Rows from block 7 of a small image classifier, named by matrix and row number. Rows with one number belong to one channel. Each number is 128 + 24 x the weight over its row's rms, rounded and kept within 0 to 255. All counts start at 0.
After each channel's rows are labels from the 100 images, of 14976, where the channel reaches its highest value: "top examples" is what is common among them. Only what is clearly more common there than usual is listed. The data: photos of plants, animals and fungi (iNaturalist). In brackets: how many of the 100, against the usual share in percent.
# convs1: 3x3 conv (model.blocks.7.convs.1.weight, 112x112x3x3, each kernel summed), inputs 0-111
# convs2: expand pointwise conv (model.blocks.7.convs.2.weight, 448x112x1x1, transposed), outputs 0-74

convs1.8 [115 127 110 116  77 131  89 116 141 117  76 125 127 133 155 108 117 139 121  87 146 138 122 130 175 102 135 148 144  65 158 163 135 139 128 141 175  94 123 104 114 125 134 142 157 141 143 107 150 115 213 114 115 100 136 136 126  95 125  78 166 109 112 137 122 111 111 158 132 103 150  91 110 127 113 121 113 111 126  84 115 153 123 168 160 129 108 153 149 168 127 111 162 110 152 130 112 105 105 147 103 126 117 119 115 111 124 178 131 140 137 116]
convs2.8 [116 164  81 150 128 110 112 126 145 140 152 135 143 135  99 166 116 134 107 117 133  97 126 145  92 174 107 147 126 139 150 150  87 135 157 128  99 125 113 111 102 130 112 146 133 148 126 153 120 136 109  73 182 161 121 116 142 152 135 141 147 128 139 129 120 155 106  96 125 127 125  97 144 131 143]
top examples: order Odonata (28 vs 3.9)

convs1.69 [114 120 144 177 135  80 160 104 115 159 125 107 158 112 114  81 168 122 109 171 147 113 149 131 103  62 128 119 135 154 140 127 136 121 137 110 171 114 171 123 125  91 151  98 132 136  83  89 157 126 168 141 152 134  97 118 135 122 153 102  77 139 124 133 125 129 117 128 144 114 131 131  89 103 118  77 150 146 155 175  97 111 148 148 117 136 112 133 101  74 134 164 124 124  93 108 144 142 140 143 148 119 125 111 114 146 148 150 101 122 138 144]
convs2.69 [ 96 128 143 138 131 130 130 136 182 176  84 151 104 130 151 170 129 130 141 130 103 134 118 157 121 120 154 153 163 153 119 139 123 116 163 121 159 161 127  82 109  97 115 123 102 123 120 170 117 106 142 100 123 147 167 121 122 135 125 121 120 133 125 148 113 126 133  77 111 132  99 127 101 128 105]
top examples: order Accipitriformes (25 vs 3.9)

convs1.25 [ 90 133 112 125 136 137 140 136 125 132 103 116 123 115 164 153 184 172 159 176 155 127 172  79 133 150 101 131 146 151 105 125 139  95 116 149  99 153 129 147 131 157 157 115 112 126 138 142 169 168 131 163 177 160 148 139 177 137 130 162 104 140 167 148  98 118 124 148 124 167 118 143 126 159 124 173 132 151 140 118 112 155 129 102 117 113 144 148 145 146 124 150 140 155  82 133 134 111 129 103 116 110 146 127 132 148 135  89 141 161 146 187]
convs2.25 [125 132 117 159 110 112 147 114  62 150 100 130 139 108  75 105 139 146 111 131 129 119  86 142 120 157 107 128 129 133 124 100 107 106  81 150 116 140 116 106 158 135 141 119 181  82 116 136  77 122 132 109 142 128 103 106 139 172 157 139  97  92 148 117 119  87 111 152  70 109 118 154 125 121 137]
top examples: class Insecta (76 vs 29.2); phylum Arthropoda (76 vs 30.9); order Coleoptera (38 vs 3.2); family: Coccinellidae (29 vs 1.7)

convs1.29 [134 143 125 155 185  71 124 116  82 146 142 142 140 128 134 106  95  97 146 105 124 144  86 136 126  89 138 156 120 114  97 141  90 111 121 122 113 104 133 109 126 164 138 112 152 136 145 137  80 137 146 138  98  99 167 148 170 136 115 168 139 143 176 126 148 137  92 119 137 136 116 144 153 100 139  63 122 130 124 163 117 152 121 139 143 176 123 124 156 141 170 147 134 157 108 103 143 136  98 159 166 102 135 140 171 146 125 104 139 126 157 110]
convs2.29 [163 153  74 110 207 132 110 149  82 150  84 140 114 130 155 136 110 135 148  68 101 128 173 118 105 143 153 136 101 142 102 127 112 190 119 156 177 125 134 128 132  97  98 119 106  87 128 129 132 163 146 141 103 131 143 154 105 102 136  97 133 148 118 136 100 156 129 147 136 116 138 124 108 169  98]
top examples: phylum Chordata (99 vs 60.8); class Aves (98 vs 55); order Anseriformes (29 vs 5.5); family: Anatidae (29 vs 5.5)

convs1.59 [144 128 119  96 108  99 156 147 144 136 125 144 143 167 162 131 126 162 109 103 202 128 135 112 150 110 173 108 107 116 151 115 138 167 170 133 113 166 138  81 133 137 147 133 156 162  93 113 111 147 151 154 145 138 117 101 175 124  97 135 148 114 123 132 153 125 129 164 127 129 115 129 109 112 188 141  99 133 131 131 149  85  99 159  90 127 137 102 142 144 120 101 152 130  81 151 148 114 176  87 134 148 141 121 103 147 161 110 107 142 116 135]
convs2.59 [ 87 156 117 159 133 141 128 115 126 128 149  92  91 128 135 116 127 124  73 120 135 134 124  94 158 123 131 118 139 127 128 115 118 117 117 134 114 120 137  85 175  94 144 107 135 193 141 146 110 129 139 116 124  97 150 112 117 166 132 137 115 107 151 145 185 119 116 136 114 119 106  70 159 148 118]
top examples: order Odonata (26 vs 3.9)

convs1.3 [118 124 133 139 138 113 138 127 124 156 152  77 116 120 134 110 104 105 192  95 121  88 137 110 123  98 141 147 119 122  69 163 125  96 115 146  98 117  88 142  95 114 123  91  82 112 180 101  99  91 116 112 117 100 115 111 123  71 118 119 105 133 105  88 121 109 151 100 122 123 123 158 117 122 124 112  99 125 120 111 149 150  80  89 137 138 133  96 146 138 121 132 104 140 110 157 111 102 137 140 122  84 122  91  96  88  98 150 139 110 115 119]
convs2.3 [146  86 138 101 145 169 146 134  99 138  75  69 154 162  94 147 118 144 149 113  99 121 105 123 158 156 115 100 102 107 133 167  88 129 128 134 101 158 160 146 121  68  93 143 146 117 128 139 113 149 102 113 142  71 108  92 137 152 110 108 124 144 116  74 137 119  97 140 145 112 139 143 188 140 148]
top examples: phylum Chordata (92 vs 60.8); class Aves (91 vs 55)

convs1.90 [158 104 140 128 149 129 116 135 157 117 114 150 133 141 126 107 106 114  90 113 125 107 131 154 126 104 133 135 114 162 132 129  94 173 100  63  67  83  94 105 148 124  98 139 155  83 129 137 142 135 109  97 107 110 149 145 126  98  88 179 165  82 117 137 127 130 102 118 123 128 159 120 117 115 127  94  89 106 118 119 117  65 106 121 106 119 145  85 128 109 149 125  89  90 111 132 145 134 115 143 107 132 109 110 143 165 111 111 113 113  96 148]
convs2.90 [137 113 143 134 142 141 153 145  87 144 118 155 119 111 128 120 140 153 124 104 130 147 113 145 114 104 137 108  68 130 131 125  99 138 163 111 134 114 118 102 140 135 110 140 120  81 118  97 106 118 167 150 198 121 113  99 157 131 118 115  95 126 120 118 166 159 123 111 145 118 135 115 137 100 104]
top examples: class Aves (90 vs 55); order Charadriiformes (26 vs 7.6)

convs1.47 [157 140 171 114 115 134 118 115 147 142 127 109 152 130 125 107 122 168 137 124 139 167 114 103  96 158 136  94 139 100 120 126 144 128 136 101 182 183 181  96 119 146 118 142 161 138 106  74 114 163 157 124 143 129 100 133 118 169 131 175 158 129 129 182 171 124 102 119 149 122 119 130 131 130 123 145  98 100 113 161 136  84 193 123 144 114 112 143 143 139 142 151 104 133 146 101 113  92 134 110 120 156 124 168 128 135 137 164 125 163 126 125]
convs2.47 [116 140 120 125 147 153 102 103 172 177  78 104  81 109 150 114 114  93  85 165 114 130 143 117 159 119  78 121  83  99 118  87 134 122 224 133  92 150  94 153 125 144  87 154 157 141 128  90 114 106  89 115  82 119 127  99 109 130 152 165 114 124 102 133 103 120 141 124 124 128  93 108 158 128  92]
top examples: order Anseriformes (41 vs 5.5); family: Anatidae (41 vs 5.5)

convs1.0 [ 95 113 132 123 123 111 118 128 125 113  98 138 168 126 134 114 108 121 124 100  90 134 124 172 110  92 143 123  86 125 146 127 131  75 143 130 105  90 151 115  90 162 125 124 153 136 102 142 110 142  75 143  81  54  91 119  90  98 125 121 157 112  98 149 116 123 119 128 133 107 118 108 117 157 157 147 113 118 102  91 151 156 101 117  84 155 132  80 129 152 135 123 119 114 109 141  99 161 128 130 179 164 120  85 150 130 128 137 149 119 121 140]
convs2.0 [148  94 103 127 144  93  90 164 137 102 105 106 129 139  78 103  77 130 120 165 107 109 145 142 121 134  84 157 127 105 155 157 104 145 143 150 101 122 178 132 105 120 151 103 140  74 118 141 130 154  97 150 134 144 139 133 107 118 118 159 163 160 142 123 124 139 110  91 166 111 120 150  95 109  89]
top examples: order Passeriformes (50 vs 24.9)

convs1.23 [150 147 151 147 154 118 150 114  93 152 154 115 137 114 135 130 198 149 144 114  93  90 162  87 121 123 107 142 134 138 115 142 114 154  85 100 110 126 136 125 164 129 129 131 110  63 107 154 123 112 132 114  89 156 131 100 129 131  76 105  74 136 102 123 150 124  98 118 103 142 125 152 122 117 186  86  92 156 130 148 120 123 125 160 116  94 138  82 126 102 102  92 152 152 165 123 129 107 133 117 122 118 135 149 144 141 134 119  99 149 113 152]
convs2.23 [106 154 101 137 149 103 137 141 107 140 152 122 124 121 172  89 129 119 122 164  94  81 101 136 105 130 127 128 137 123  95 137 136 130 127 139  97 114 126 124 153 124 132  90 171 114 111 133 106 102 113 120 107 120 107 113 152 117 148 165 148 152 106 143 147 131 106 117 144 127 161 140 118 112  68]
top examples: order Anseriformes (25 vs 5.5); family: Anatidae (25 vs 5.5)

convs1.66 [114 151 152 140  92 154 139 150  86 125 130 139 122 124 146 171 122  95 118 151 102 166 141 107 148 149 110 126 158 135 119 112 124 100 152  89 140  86 136 157 125 117 120 113  75  99  87 150 149 111 149 145 110 164 106 151 106  99 164  68  74 186 104 140 140 114 127 109  98 129 135 126 122 143 121 130 108 132 100 111 106 170 123 150 114 136  80 115 123 143 105 114 163 148  82 131 138 118 140 122  91 129 157 104 136 109 104 137 108 107 143  94]
convs2.66 [149 116 116 136 129 116 122 144 133 150 124 136 117 131 117 112 175 135 144 111 131 110 154 110 142  73 125 162 143 135 129  77 129 105 129 118 165 117 140 136 157 143 157 119 188 175 154 119 141  89 162 105 115 109 126 123 151 130 168 127  79 166 143 146 128 108 119 107 107 113 115 105 129  96 127]
top examples: phylum Chordata (99 vs 60.8); class Aves (98 vs 55); order Anseriformes (33 vs 5.5); family: Anatidae (33 vs 5.5)

convs1.19 [102 126  98 117 156 112 161 182 156 159 174 164 139 141 135 148 132 127 135 138 104 130 134 111 139 131 118 151 141 126 109 142 144 160 123 147 112 136 101 124 147 170 129 158 166 103 135 165 141 103 124 129 148 136 113 118 150  98  84  83 122  88 117 139 147 131  83 121 147 126 150 116 122 133 132 162 108 112 104 152 125 134 146 153 104 139 133 136 174 113 156  83 169  94 105 148 157 143 106 146 111  95 109 158 188 125 100 133  74 149  84 136]
convs2.19 [101 106 148 107 118 120 121 115 123 117 117 125  66 130 133 120 131 153 112 135 151  75 123 103  96  75 127 107 160 124 106 132 147  94  96  96 107 133 112 112 113 173 156  90  91 104 149 140 121 129 129  91 122 150 147 144 131 137 140  58  93 127  99 191 166 124 115 123  90 124 145 125 133 140 118]
top examples: class Insecta (71 vs 29.2); phylum Arthropoda (71 vs 30.9); order Lepidoptera (31 vs 13.7)

convs1.104 [185 163 162 104  99 129 165 154 139 173 167 173 152 153 150 134 133 167 159 105 117 151 133 141  83 118 126 145 126 104 141 133 115  97 117 133 137 135 142 159 112 133 127 141  98 153 145 112 117 108 131 105 124 158  94  99 153 124 132 100 132  94  97 124 155 153 127 117 144 112 144 143 111 149 169 137 104 175  82 115 147 104 155 127 141 132  70 149 155 173 109 131  97 121 111 118 149  98 101  99 103 115 150 132 115 142 167 101 102 129 109 118]
convs2.104 [141 147 127  96 108  98 142 121 110 153 128 117 131 128 148  97 173 135 155 140  98 145 143 134 107 119 129 104 134 127  89 132 119  96 200 119 117 112 121 133 134  79 113 154 124 137 138 111 120 114 118  96 128 148 107 127 109 172  96 149 117 138 109 122 162 119 136 149 120 118 132  91  99 104  97]
top examples: phylum Chordata (95 vs 60.8); class Aves (92 vs 55); order Charadriiformes (27 vs 7.6)

convs1.109 [129 114  91 108 127 141 145 178 138 157 142  70 136 155 123 113 101  91 121 140 127 154 157 161 124 105 154 135  98 127  81  87 144 137 127 119  98 136 111 162 150 155 112 132 117 134  96 138 150 106  82  95 116 157 140 111  95 118 142 128 121 124 143 134 102  85  94 113 121 117  95 141 103 117 124 123  66 128 144 142 117  87 126 174 110 119 120 115 112 144 129 150 116 122 128  70 125 111 163 137 105 141  97 180  92  92 110 148 140 147 109 110]
convs2.109 [125 102 166  94 142 118  97 146  90 140 107 104 123 177 121  99 160 137 171 175 123 108 150 157 118 153 111  99 138 136 128  82 132 141 110 149  80 154 144 111 107 126 153 142 103  97  76 121 102 138 150 152 119 115 183 140 109 129 171 129 123 178 124 134 116 141 122 108 147 151 154 102 149 114 108]
top examples: order Lepidoptera (31 vs 13.7)

convs1.78 [140  81 116 120 148 112 125 164 110 140  86 115 144 112 127 127 114 111 134 138 101 122 120  91 161 134 122 112 159 117 129 137 136 116 128 165  92 138 143 111 149 124 110 157 128 112 140 160 162 113 121 129 132  88 147 160 116  87  89  99 155 110  81 159 149 121 135 157 130 127 131 169 126 124 117 131 138 151 100 183 123 126 135 120 140  80 115 120 157 114 126  97 120 114 122 102 139 128 128 162 162  92  95 109 122  95 137 113  38 144  70 109]
convs2.78 [153 134 159 122 129  96 104  92 152 139 124  98 174 110  85 132 133 144 112 127  78  85  93 154 155 110  95  85 157 144 144  93 114 115 151 115  95 137 113 102 119  56 162 151 164 131 119  99 104 117 117 147 133 149 156 137  89 152 140 170 110 124  93 121 117 147 112 126  91 139 154  88 113 144 118]
top examples: phylum Arthropoda (73 vs 30.9); class Insecta (70 vs 29.2)

convs1.103 [175 141  96 121 130 136 114  93 105 129  72  96 111 120  83 118 111  88  88 113 123 105 117 124  86 122 127  93 132 112 144 104 131 157 110 119 146 162 139 111 104 153 150 103 117 104 126  94 106 106 123 115 104 146 162  89 162 156 118 124 126 130 137  87 139 144  98 117  74 159  86 156 138  97 160 130 150 155 108 144 135 110 129 123 101 116 100 124 153 124 111 127 152  96  84 119  86 138 120 131 165 164 134  97 119  82  99 131 116 113 138 108]
convs2.103 [ 97 176 175 141 131 111 140 131 122 120 130 150 149  90 132 138  92  95 127 118 125 101 119 115 148 141 129 179 140  88 138 127 137 200  97 148 146 141 149 142 108 124 105 109 123 131 118 139 147 142 100 115 155 159 136 135 184  92 140 166 140 136 140 139 122 128 144 101 110 136 163 129 145 174 158]
top examples: class Aves (97 vs 55); phylum Chordata (97 vs 60.8)

convs1.27 [147 141 120 123 141 119  60 169  91 112 139 162  86 113  90 120 133 102 113 114 132 124 141 122 143 131 109 123 129  97 138 130 144 149 146  81  99 150 131 138 150 106 125 139 175 153 140 148 142 115 144 136  96 125 175 124 140 101 118 118 118 111 118 104 129 107 128 178 117 126 160 132 102 118  77 116 107 139 126 134 147 129 138  84 112 175 124 129 105 153 142 102 171 168  88 145  85 121  97 154 139 134 126 100 176 120 162 171 123 110 173 136]
convs2.27 [133  69 167 161 170 144 127 111 153 116 112  96 126 105 108 125 149  94 131 118 109 110  71 143 165 159 163  81 115 152 124  99 131 100 157  97 125 121 119 108 142  98 163 138  96 166 113 153 147 142 156 121  94  90 132  87 139  88 102 105 131 107 141 124 128 122 114 141 124 123 127  90 107 103 149]
top examples: class Aves (95 vs 55); phylum Chordata (95 vs 60.8); order Anseriformes (33 vs 5.5); family: Anatidae (33 vs 5.5)

convs1.31 [131 129 116 135 165 142 135 188 123 123 130 140 102 130 131 123 138  80 154 163 115 100 165 108 113 145 106  96 121 183 139 152 120  84 111 132  60  87 103 139  96 175 139 124 109 103 143 146 117 130 100 141 108 148 132 142 114 120 107 112  82 157 127 170 157 112 157 113 109 140 152 176 154 129 120 109 113 103 119 128 105  96 139 146  89  87 117 100 140 102 117 115 151 163 137 105 106 126  83 160 127 109 132 128 129 138 112 116  99 116 110 152]
convs2.31 [110 121 135 153 133 138 126 128 165 176 115 167 155 147 141 108 150 128 118 111 125 118 126 154 111 121 106 126  81 100 128 121  89 160 129 140 141 130 104 129 100 131 121 128 167 114 121 146 131 142  92 155 116 137 114 130 141 127 160  86 131 168  86 140 144  85 154 110 121 132 160 141 144 149 127]
top examples: phylum Arthropoda (75 vs 30.9); class Insecta (73 vs 29.2); order Coleoptera (38 vs 3.2); family: Coccinellidae (33 vs 1.7)

convs1.32 [169 187 139 142 149 134 101 137 142 126 135 116 113 133 153 159 156 159 161 166 143 140 111  85 138 150 110 111 133 124 147 108 112 121 140 123 151 138 151 120 164 114 176 124 103 129  73 114 116 156 144 129 148 164 131 166 111 120 132  95  89 137 170 176 135 108 138 120 169 156 126 136 155 145 138  83 116 153 125 175 103 163 133 100 173 124  81 120 147  91 129 107 109 152 131 111 158 132 140  90 144 163 156 141 126 129 119 120 145 156 143 128]
convs2.32 [135 115 104 113 161 144 147 161  95 114 149 173 128 104 118 132 160 125 101 149  91 109 131  81 147 118 102 123 112 126 125 125  87 135 103 139 164  92 106  86 132 169 106 124 175 124 106 100  99 124 135 163 126 159 103 101 168 121 134  84 113 109 139 101 156 116 120  73  98 106 149  50 117 120 130]
top examples: phylum Chordata (98 vs 60.8); class Aves (97 vs 55); order Anseriformes (41 vs 5.5); family: Anatidae (41 vs 5.5)

convs1.95 [108 108 146 112 138 146 125 123 139 119 105 171 124 173 115 125 118  65 167 115 122  88 133 137 163 137 157 118 123 126 132 133 113  76  97 130 105 135  78 171 102 112 138 120 110 134 148 107 120 104 153 100 102 137 162 111  82 128 133  87 129 133 144 130  82 140 167  88 105 139 149 130 111 152 118 113  96 140  70 128  79 123  93 133 148 111 111 110 101 107  99 111 159 127 148 109 163 147 139 154 139 140 109 126 118 122 157 138  93 158 142 158]
convs2.95 [145  99 153 109 103 111 111 136 112 177  71 132 127 136 157 130  93 139 149 114 160 100 143 134  89 123  92 159 148 148 172  91 126 162 109  88 140 151 110 155 149 134 147 147 124 118 165 115 113 113 173 116 143 120 134 118  98 108 146 126  87 164  82 125 157 107 142  70 218 122 143 121 113 134  91]
top examples: class Aves (99 vs 55); phylum Chordata (99 vs 60.8); order Anseriformes (34 vs 5.5); family: Anatidae (34 vs 5.5)

convs1.94 [166 124 123 145 121 158 112 173 108 136 154 135 128  73  98 123 110 113 134 144 126  93 178 158 138 111 108 100 143 104 135 141 144  81 106 161  99 105 114 104 101 152  89 106 150 116 102 138 112 162 115 128 135 112 204 138 169  90 139 113 119 142 114 135 141 133 135 120 134 111 139 161 125 100 106 139  92 123 144 121 107 124 101 136  92  68 137 107 108  97 130 104 134 114  74 154 145 135 103 100 157 155 119 111 114 138  86 112 108 133 136 135]
convs2.94 [136 128 142 133 135 119 157 125 108 147 115 184 112 133 195 145 124 140 149 133 150 159 122 140 127 126 115 165 136 121 140 135 159 176  86 113 133 115 115  89 151 142 102  91 141 141 163 151 109 146 168 103 102  96  70 115 149 171 166 112 128 150 136 141 114 162 119  92 145 130 138  97 129  98 133]
top examples: class Aves (90 vs 55)

convs1.5 [131 110 139 123 164 123  87 107 131 137 106 122  82 141 105 129 165  85 128 122 170  89 137  83 135 129 115 134 144 120 125 111 122  99 122 169 126 128 140 132 167  89 146  96 112 132  90 129  90 133 144 116 108 151 163 104 140  68 148 124 140 137 135 129 108 149 165 111 121 176 119 102 131  75 123  95 123 135 131 125  95 152 111 169  81 129  99 153 160 124 129 142 137 146 109 128 133 121 115 166 120 154 164 176 153 140 146  93 132 152  94 157]
convs2.5 [131 157 117 103 131 102 127 123 124 108 122 111  85 135 157 135 125 135 111 122 131 171 111 155 137 125 114 159 134 119 106 125 145 101 126 115 100 104 100 132 144 127 154 114 162 143 137 109 154  71 119 133 106 131 124 107 164 140 140 111 151 106 133 169 127 138 124 132  99 114 138 159 129 125 126]
top examples: order Coleoptera (25 vs 3.2)

convs1.44 [ 97 120 109 125 112 127 135 151 100 113 129 118  99 108 109 116 160 129 156  98 165 143 128 130 118 150 100 127 127 114 106 101 137 116  77 113 136 149 145 105 124 142  95 121 147 136 130 144 142 142 148 135  87 149 139 157 114 102 117  86 142 141 139 114 169  99 133 157 134 161  93 111 107 142 127 125 113 107 143  68 133  79  71 102 159 144  98 123 136 132 102 147 106  51 114 163 115  94 120 178  76 101 110 158 126 137 142 141 118 135 134 103]
convs2.44 [136 132 119 129 127 111 115 123 162 105 118  62 142 127 157 130 112 156 152 140 148 132 118 128  86 130 119 109 127  94 132 138 165 134 105  91 132 107 135  83 150 175 138  80 111 158 106 121 159 119 137 105 109 138 114 137 114 141 114 138 126  89 120 140 146 111 120 161 113 117 151 157 128 131 134]
top examples: phylum Arthropoda (63 vs 30.9); class Insecta (61 vs 29.2)

convs1.26 [107 141 146  95 117 106 108 144  88 108 110 130 118  94 153 108  67 118 136 104 133 110 120 136 117 111  92 165 129 122  98 142  94  84 152 115  84 120 153  61 135 132 136 109 123 137 100 105  99 114  99 143 134 114 135 140  97  97 125  90 101  83  95  67 124 141 106 171  87 145 116  99 125 121 128 139 103 128 130 133 145 146 129 162 155 122 132 104 124 109 106 140 151 142 138 141  69 114 121 112 123 133 149 143 165 124  82 133 128  87 135 129]
convs2.26 [119 126 162 148 142 110 147 114 122 133 122 186 155 135  92 162 163  97 196 152 161 114 107  88  86  91 168 139 113 156 149 106 170 104 130 122 132 102 129 162 121  93  91 134 131 140 107 164 117 163 134 111 131 151 118 116 118 160 128  93 102 149 125 114 141 150  91  73 111 112 139 175 129 130 141]
top examples: class Aves (100 vs 55); phylum Chordata (100 vs 60.8); order Anseriformes (32 vs 5.5); family: Anatidae (32 vs 5.5)

convs1.6 [124 140 105 109 133 135 130 128 129 132 117 150 137 143 128 171  89 130 140 140  95 107 120 112 154  96 106 172 111 124 112  98  85 162 133  83 104 110 133 161 161  98 116 101  82 111 139 136 147 125 127 104 142 138 115 152 141 145 110 138  95 171 153 107 106  93 102 152 158 120 138 134 153  85 119  73 170 142 138 116  76 158 129 108 139 163 120 120 101 130 123 154 120 139 133  86 108 101  94  68 151 127 123  87 165 112 145 117 114 128 148 111]
convs2.6 [105 125 119 148 119 133 134 141  96 131 158 124 115 119 136 127 128 139 145 159 152 132 129 122 163  80 124 103 174 169  96 129 147 134  85 109 151 158 129 151 148 105 129  96 149 111  92 102 137 110 129 120 101 145 108 113 145 125 154 134 131 118 137 112 150  95 125 144 143 101 113 158 158  97 113]
top examples: phylum Chordata (94 vs 60.8); class Aves (92 vs 55); order Anseriformes (25 vs 5.5); family: Anatidae (25 vs 5.5)

convs1.111 [121 140 118 140 149 132  88 101 113 110 120 124 101 137 104 111 153  65 117  74 117 157 153  96 151 129 157 115 120 124 106  88 181 163 104 100 149 106 143 144 203  97 134 139 138 128  74 123 165  70 132 148 127 133 162 105 107 111 152 132  98 120 140 111 126 138 122 135 109 117 129 108 140 136 111  93 112 156 119 109 117 137 134 130 159 144 126 113 125 143  97 108 111 136 145  79 131 124 176 132 108 109 114 137 139 130  70 128 150 141 130 159]
convs2.111 [113 131 110 135 128 151 121 131 152 151 122 122 116 122 119 138 110 113  99 100 116 125 146 151 129  96 142 122 144 153 131  96 132 155  74 120 113 151 159 128 151 140 156 110 147 138 141 128 140 120 158 136 118 101  86 139 122 120 122 115 123 172  87 128 115 144 133 141 110 138 113 114 110 110  77]
top examples: order Lepidoptera (35 vs 13.7)

convs1.62 [136 192 120 145 124  75 146 120 122 178 132 148 133 159 127 150 175 137 139 145 128 173 119 148 144 113 158 155 153 158 124 152 132 105 139 148 140 124 163 135 136 120 130 155 141 116 138 110 137 139 177 129 161 194  94 136 122 136 147 121 139 172 162 124 119  89  92 167 163 101 115 105 138 115 154  74 137 121  94 116 136 145 110 140 119 160 116 110 162 109 116  91 135 104 152 117 138 124 125 121 105 123 133 128 173 127 157  97 143 148 167 120]
convs2.62 [139 147 147 140 114 146 103 107 143 148 132 151 130 104 142 129 143  84 133 132 167 135 113 150 190 117 135 113 181 141 120 155 114 101 130 132 166  93 121 159 122 108 125 131 122 179 113  92 127 139 139 110 134 131 118 135 140 114 177 111 141 130 170 121 154 126 137 111 139 107 124  90 102 122 102]
top examples: order Anseriformes (27 vs 5.5); family: Anatidae (27 vs 5.5)

convs1.33 [144 145 106 106 138 116 120 147 148  97 100 134 149 162 135 129 106 111 133 143 124 118  92 153 141 138 112 161 145  94 107 142 117 166 138 131 146 152 116 128 110 164 107 144 169 152 172 163 166 120 134 108 135 112 133 126 119  88 104 148 174 125 107 152 127 109 133 187 145 111 156 177  84  80 130 183 117  94 107 121 158 160  97 179 112 121 120 126 112  97 114 137 138 107 155 172 137 133 138 137 127  86  96 116 119  97 114 147 130  98 114 130]
convs2.33 [152 106 152  80 137 109 116 139 121 123 130 114 107 147  86 104 143 146 149 120 102 141 164 131 137 108  95 147 108 141 114 126 123 139 132 141  69 147  93 115 125 108 138  85 100 154 156 125 140 185 108 141 149 105 119 128 141 107 125 110 187  99  79 147 111 132 145 122 131 117 159 101 117 166 107]
top examples: phylum Arthropoda (93 vs 30.9); class Insecta (86 vs 29.2); order Lepidoptera (45 vs 13.7)

convs1.85 [144 115 149 107 140 155 100 137 126  83 104 136 106 106  98 159 102  99 114 114 130  98 104 127 170 148  95 116 169 113 123 113 127 142 136 177  99 134 136 105 127 169 123 110 151 129 129 173 141 105 105 122 127 113 118 142 135  93 155 149 122  80  93 164 139 141 105 164 156 131 159 169 139 134 110 137 118 109 170 148 107 160  57 132  97 105  92  94  93 133 123 153 130 133 150 170 145  83 150 121 130 135 121  97 122 115 125 114 117 141  98 115]
convs2.85 [137 118 128 139 132 127 158 126 162 145 116 110 149 122 151 106 168 120 151 126 116 164 147  89  81  98 171 112 116 107 209 119 144 130 121 113 121 157 116  69 105 135 137 107 105  54  88 134 143 115 136 125  89  85 151  95 139 115 164 109  83 110 125  94  94 141 164  92 129 137 130 174 106 152 162]
top examples: phylum Arthropoda (81 vs 30.9); class Insecta (77 vs 29.2); order Lepidoptera (34 vs 13.7)

convs1.16 [151 133 107 116 142  67 127 126 107 127 118 142 145  98 160 127  89 159 132 114 112 116 131 107 139 125 115  94  86 112 112 124 144 158 151  84 121 138 117 139 126 168 114 175 157 100  98 120 110 121 106 105 104 128 121 118 119 141  91 145  81 117 136 106 155 114 135 196 128 159 102 115 147 125 100  98 140 162  84 147 145 138 200 109  84 104 131 134 111 111 162  95 138 124 140 169  95 133 101 151 119 105 144 139 101 137 139 137 115  97 123 138]
convs2.16 [175  62 116  88 127 109 125 141 108 127 102 127 122 119 138 137 146 104 108 133 144 164 120 116 130 130  93  76 101 135 120 160 101 159  80 122 116 120 137 138  97  91 140  91  94  99 154 119 128 140 123 118 115 145 138 125 100 152 121 159 154 129 131 123  93  84  94 129 151 167 169 125 154 120 112]
top examples: class Aves (95 vs 55); phylum Chordata (95 vs 60.8); order Anseriformes (27 vs 5.5); family: Anatidae (27 vs 5.5)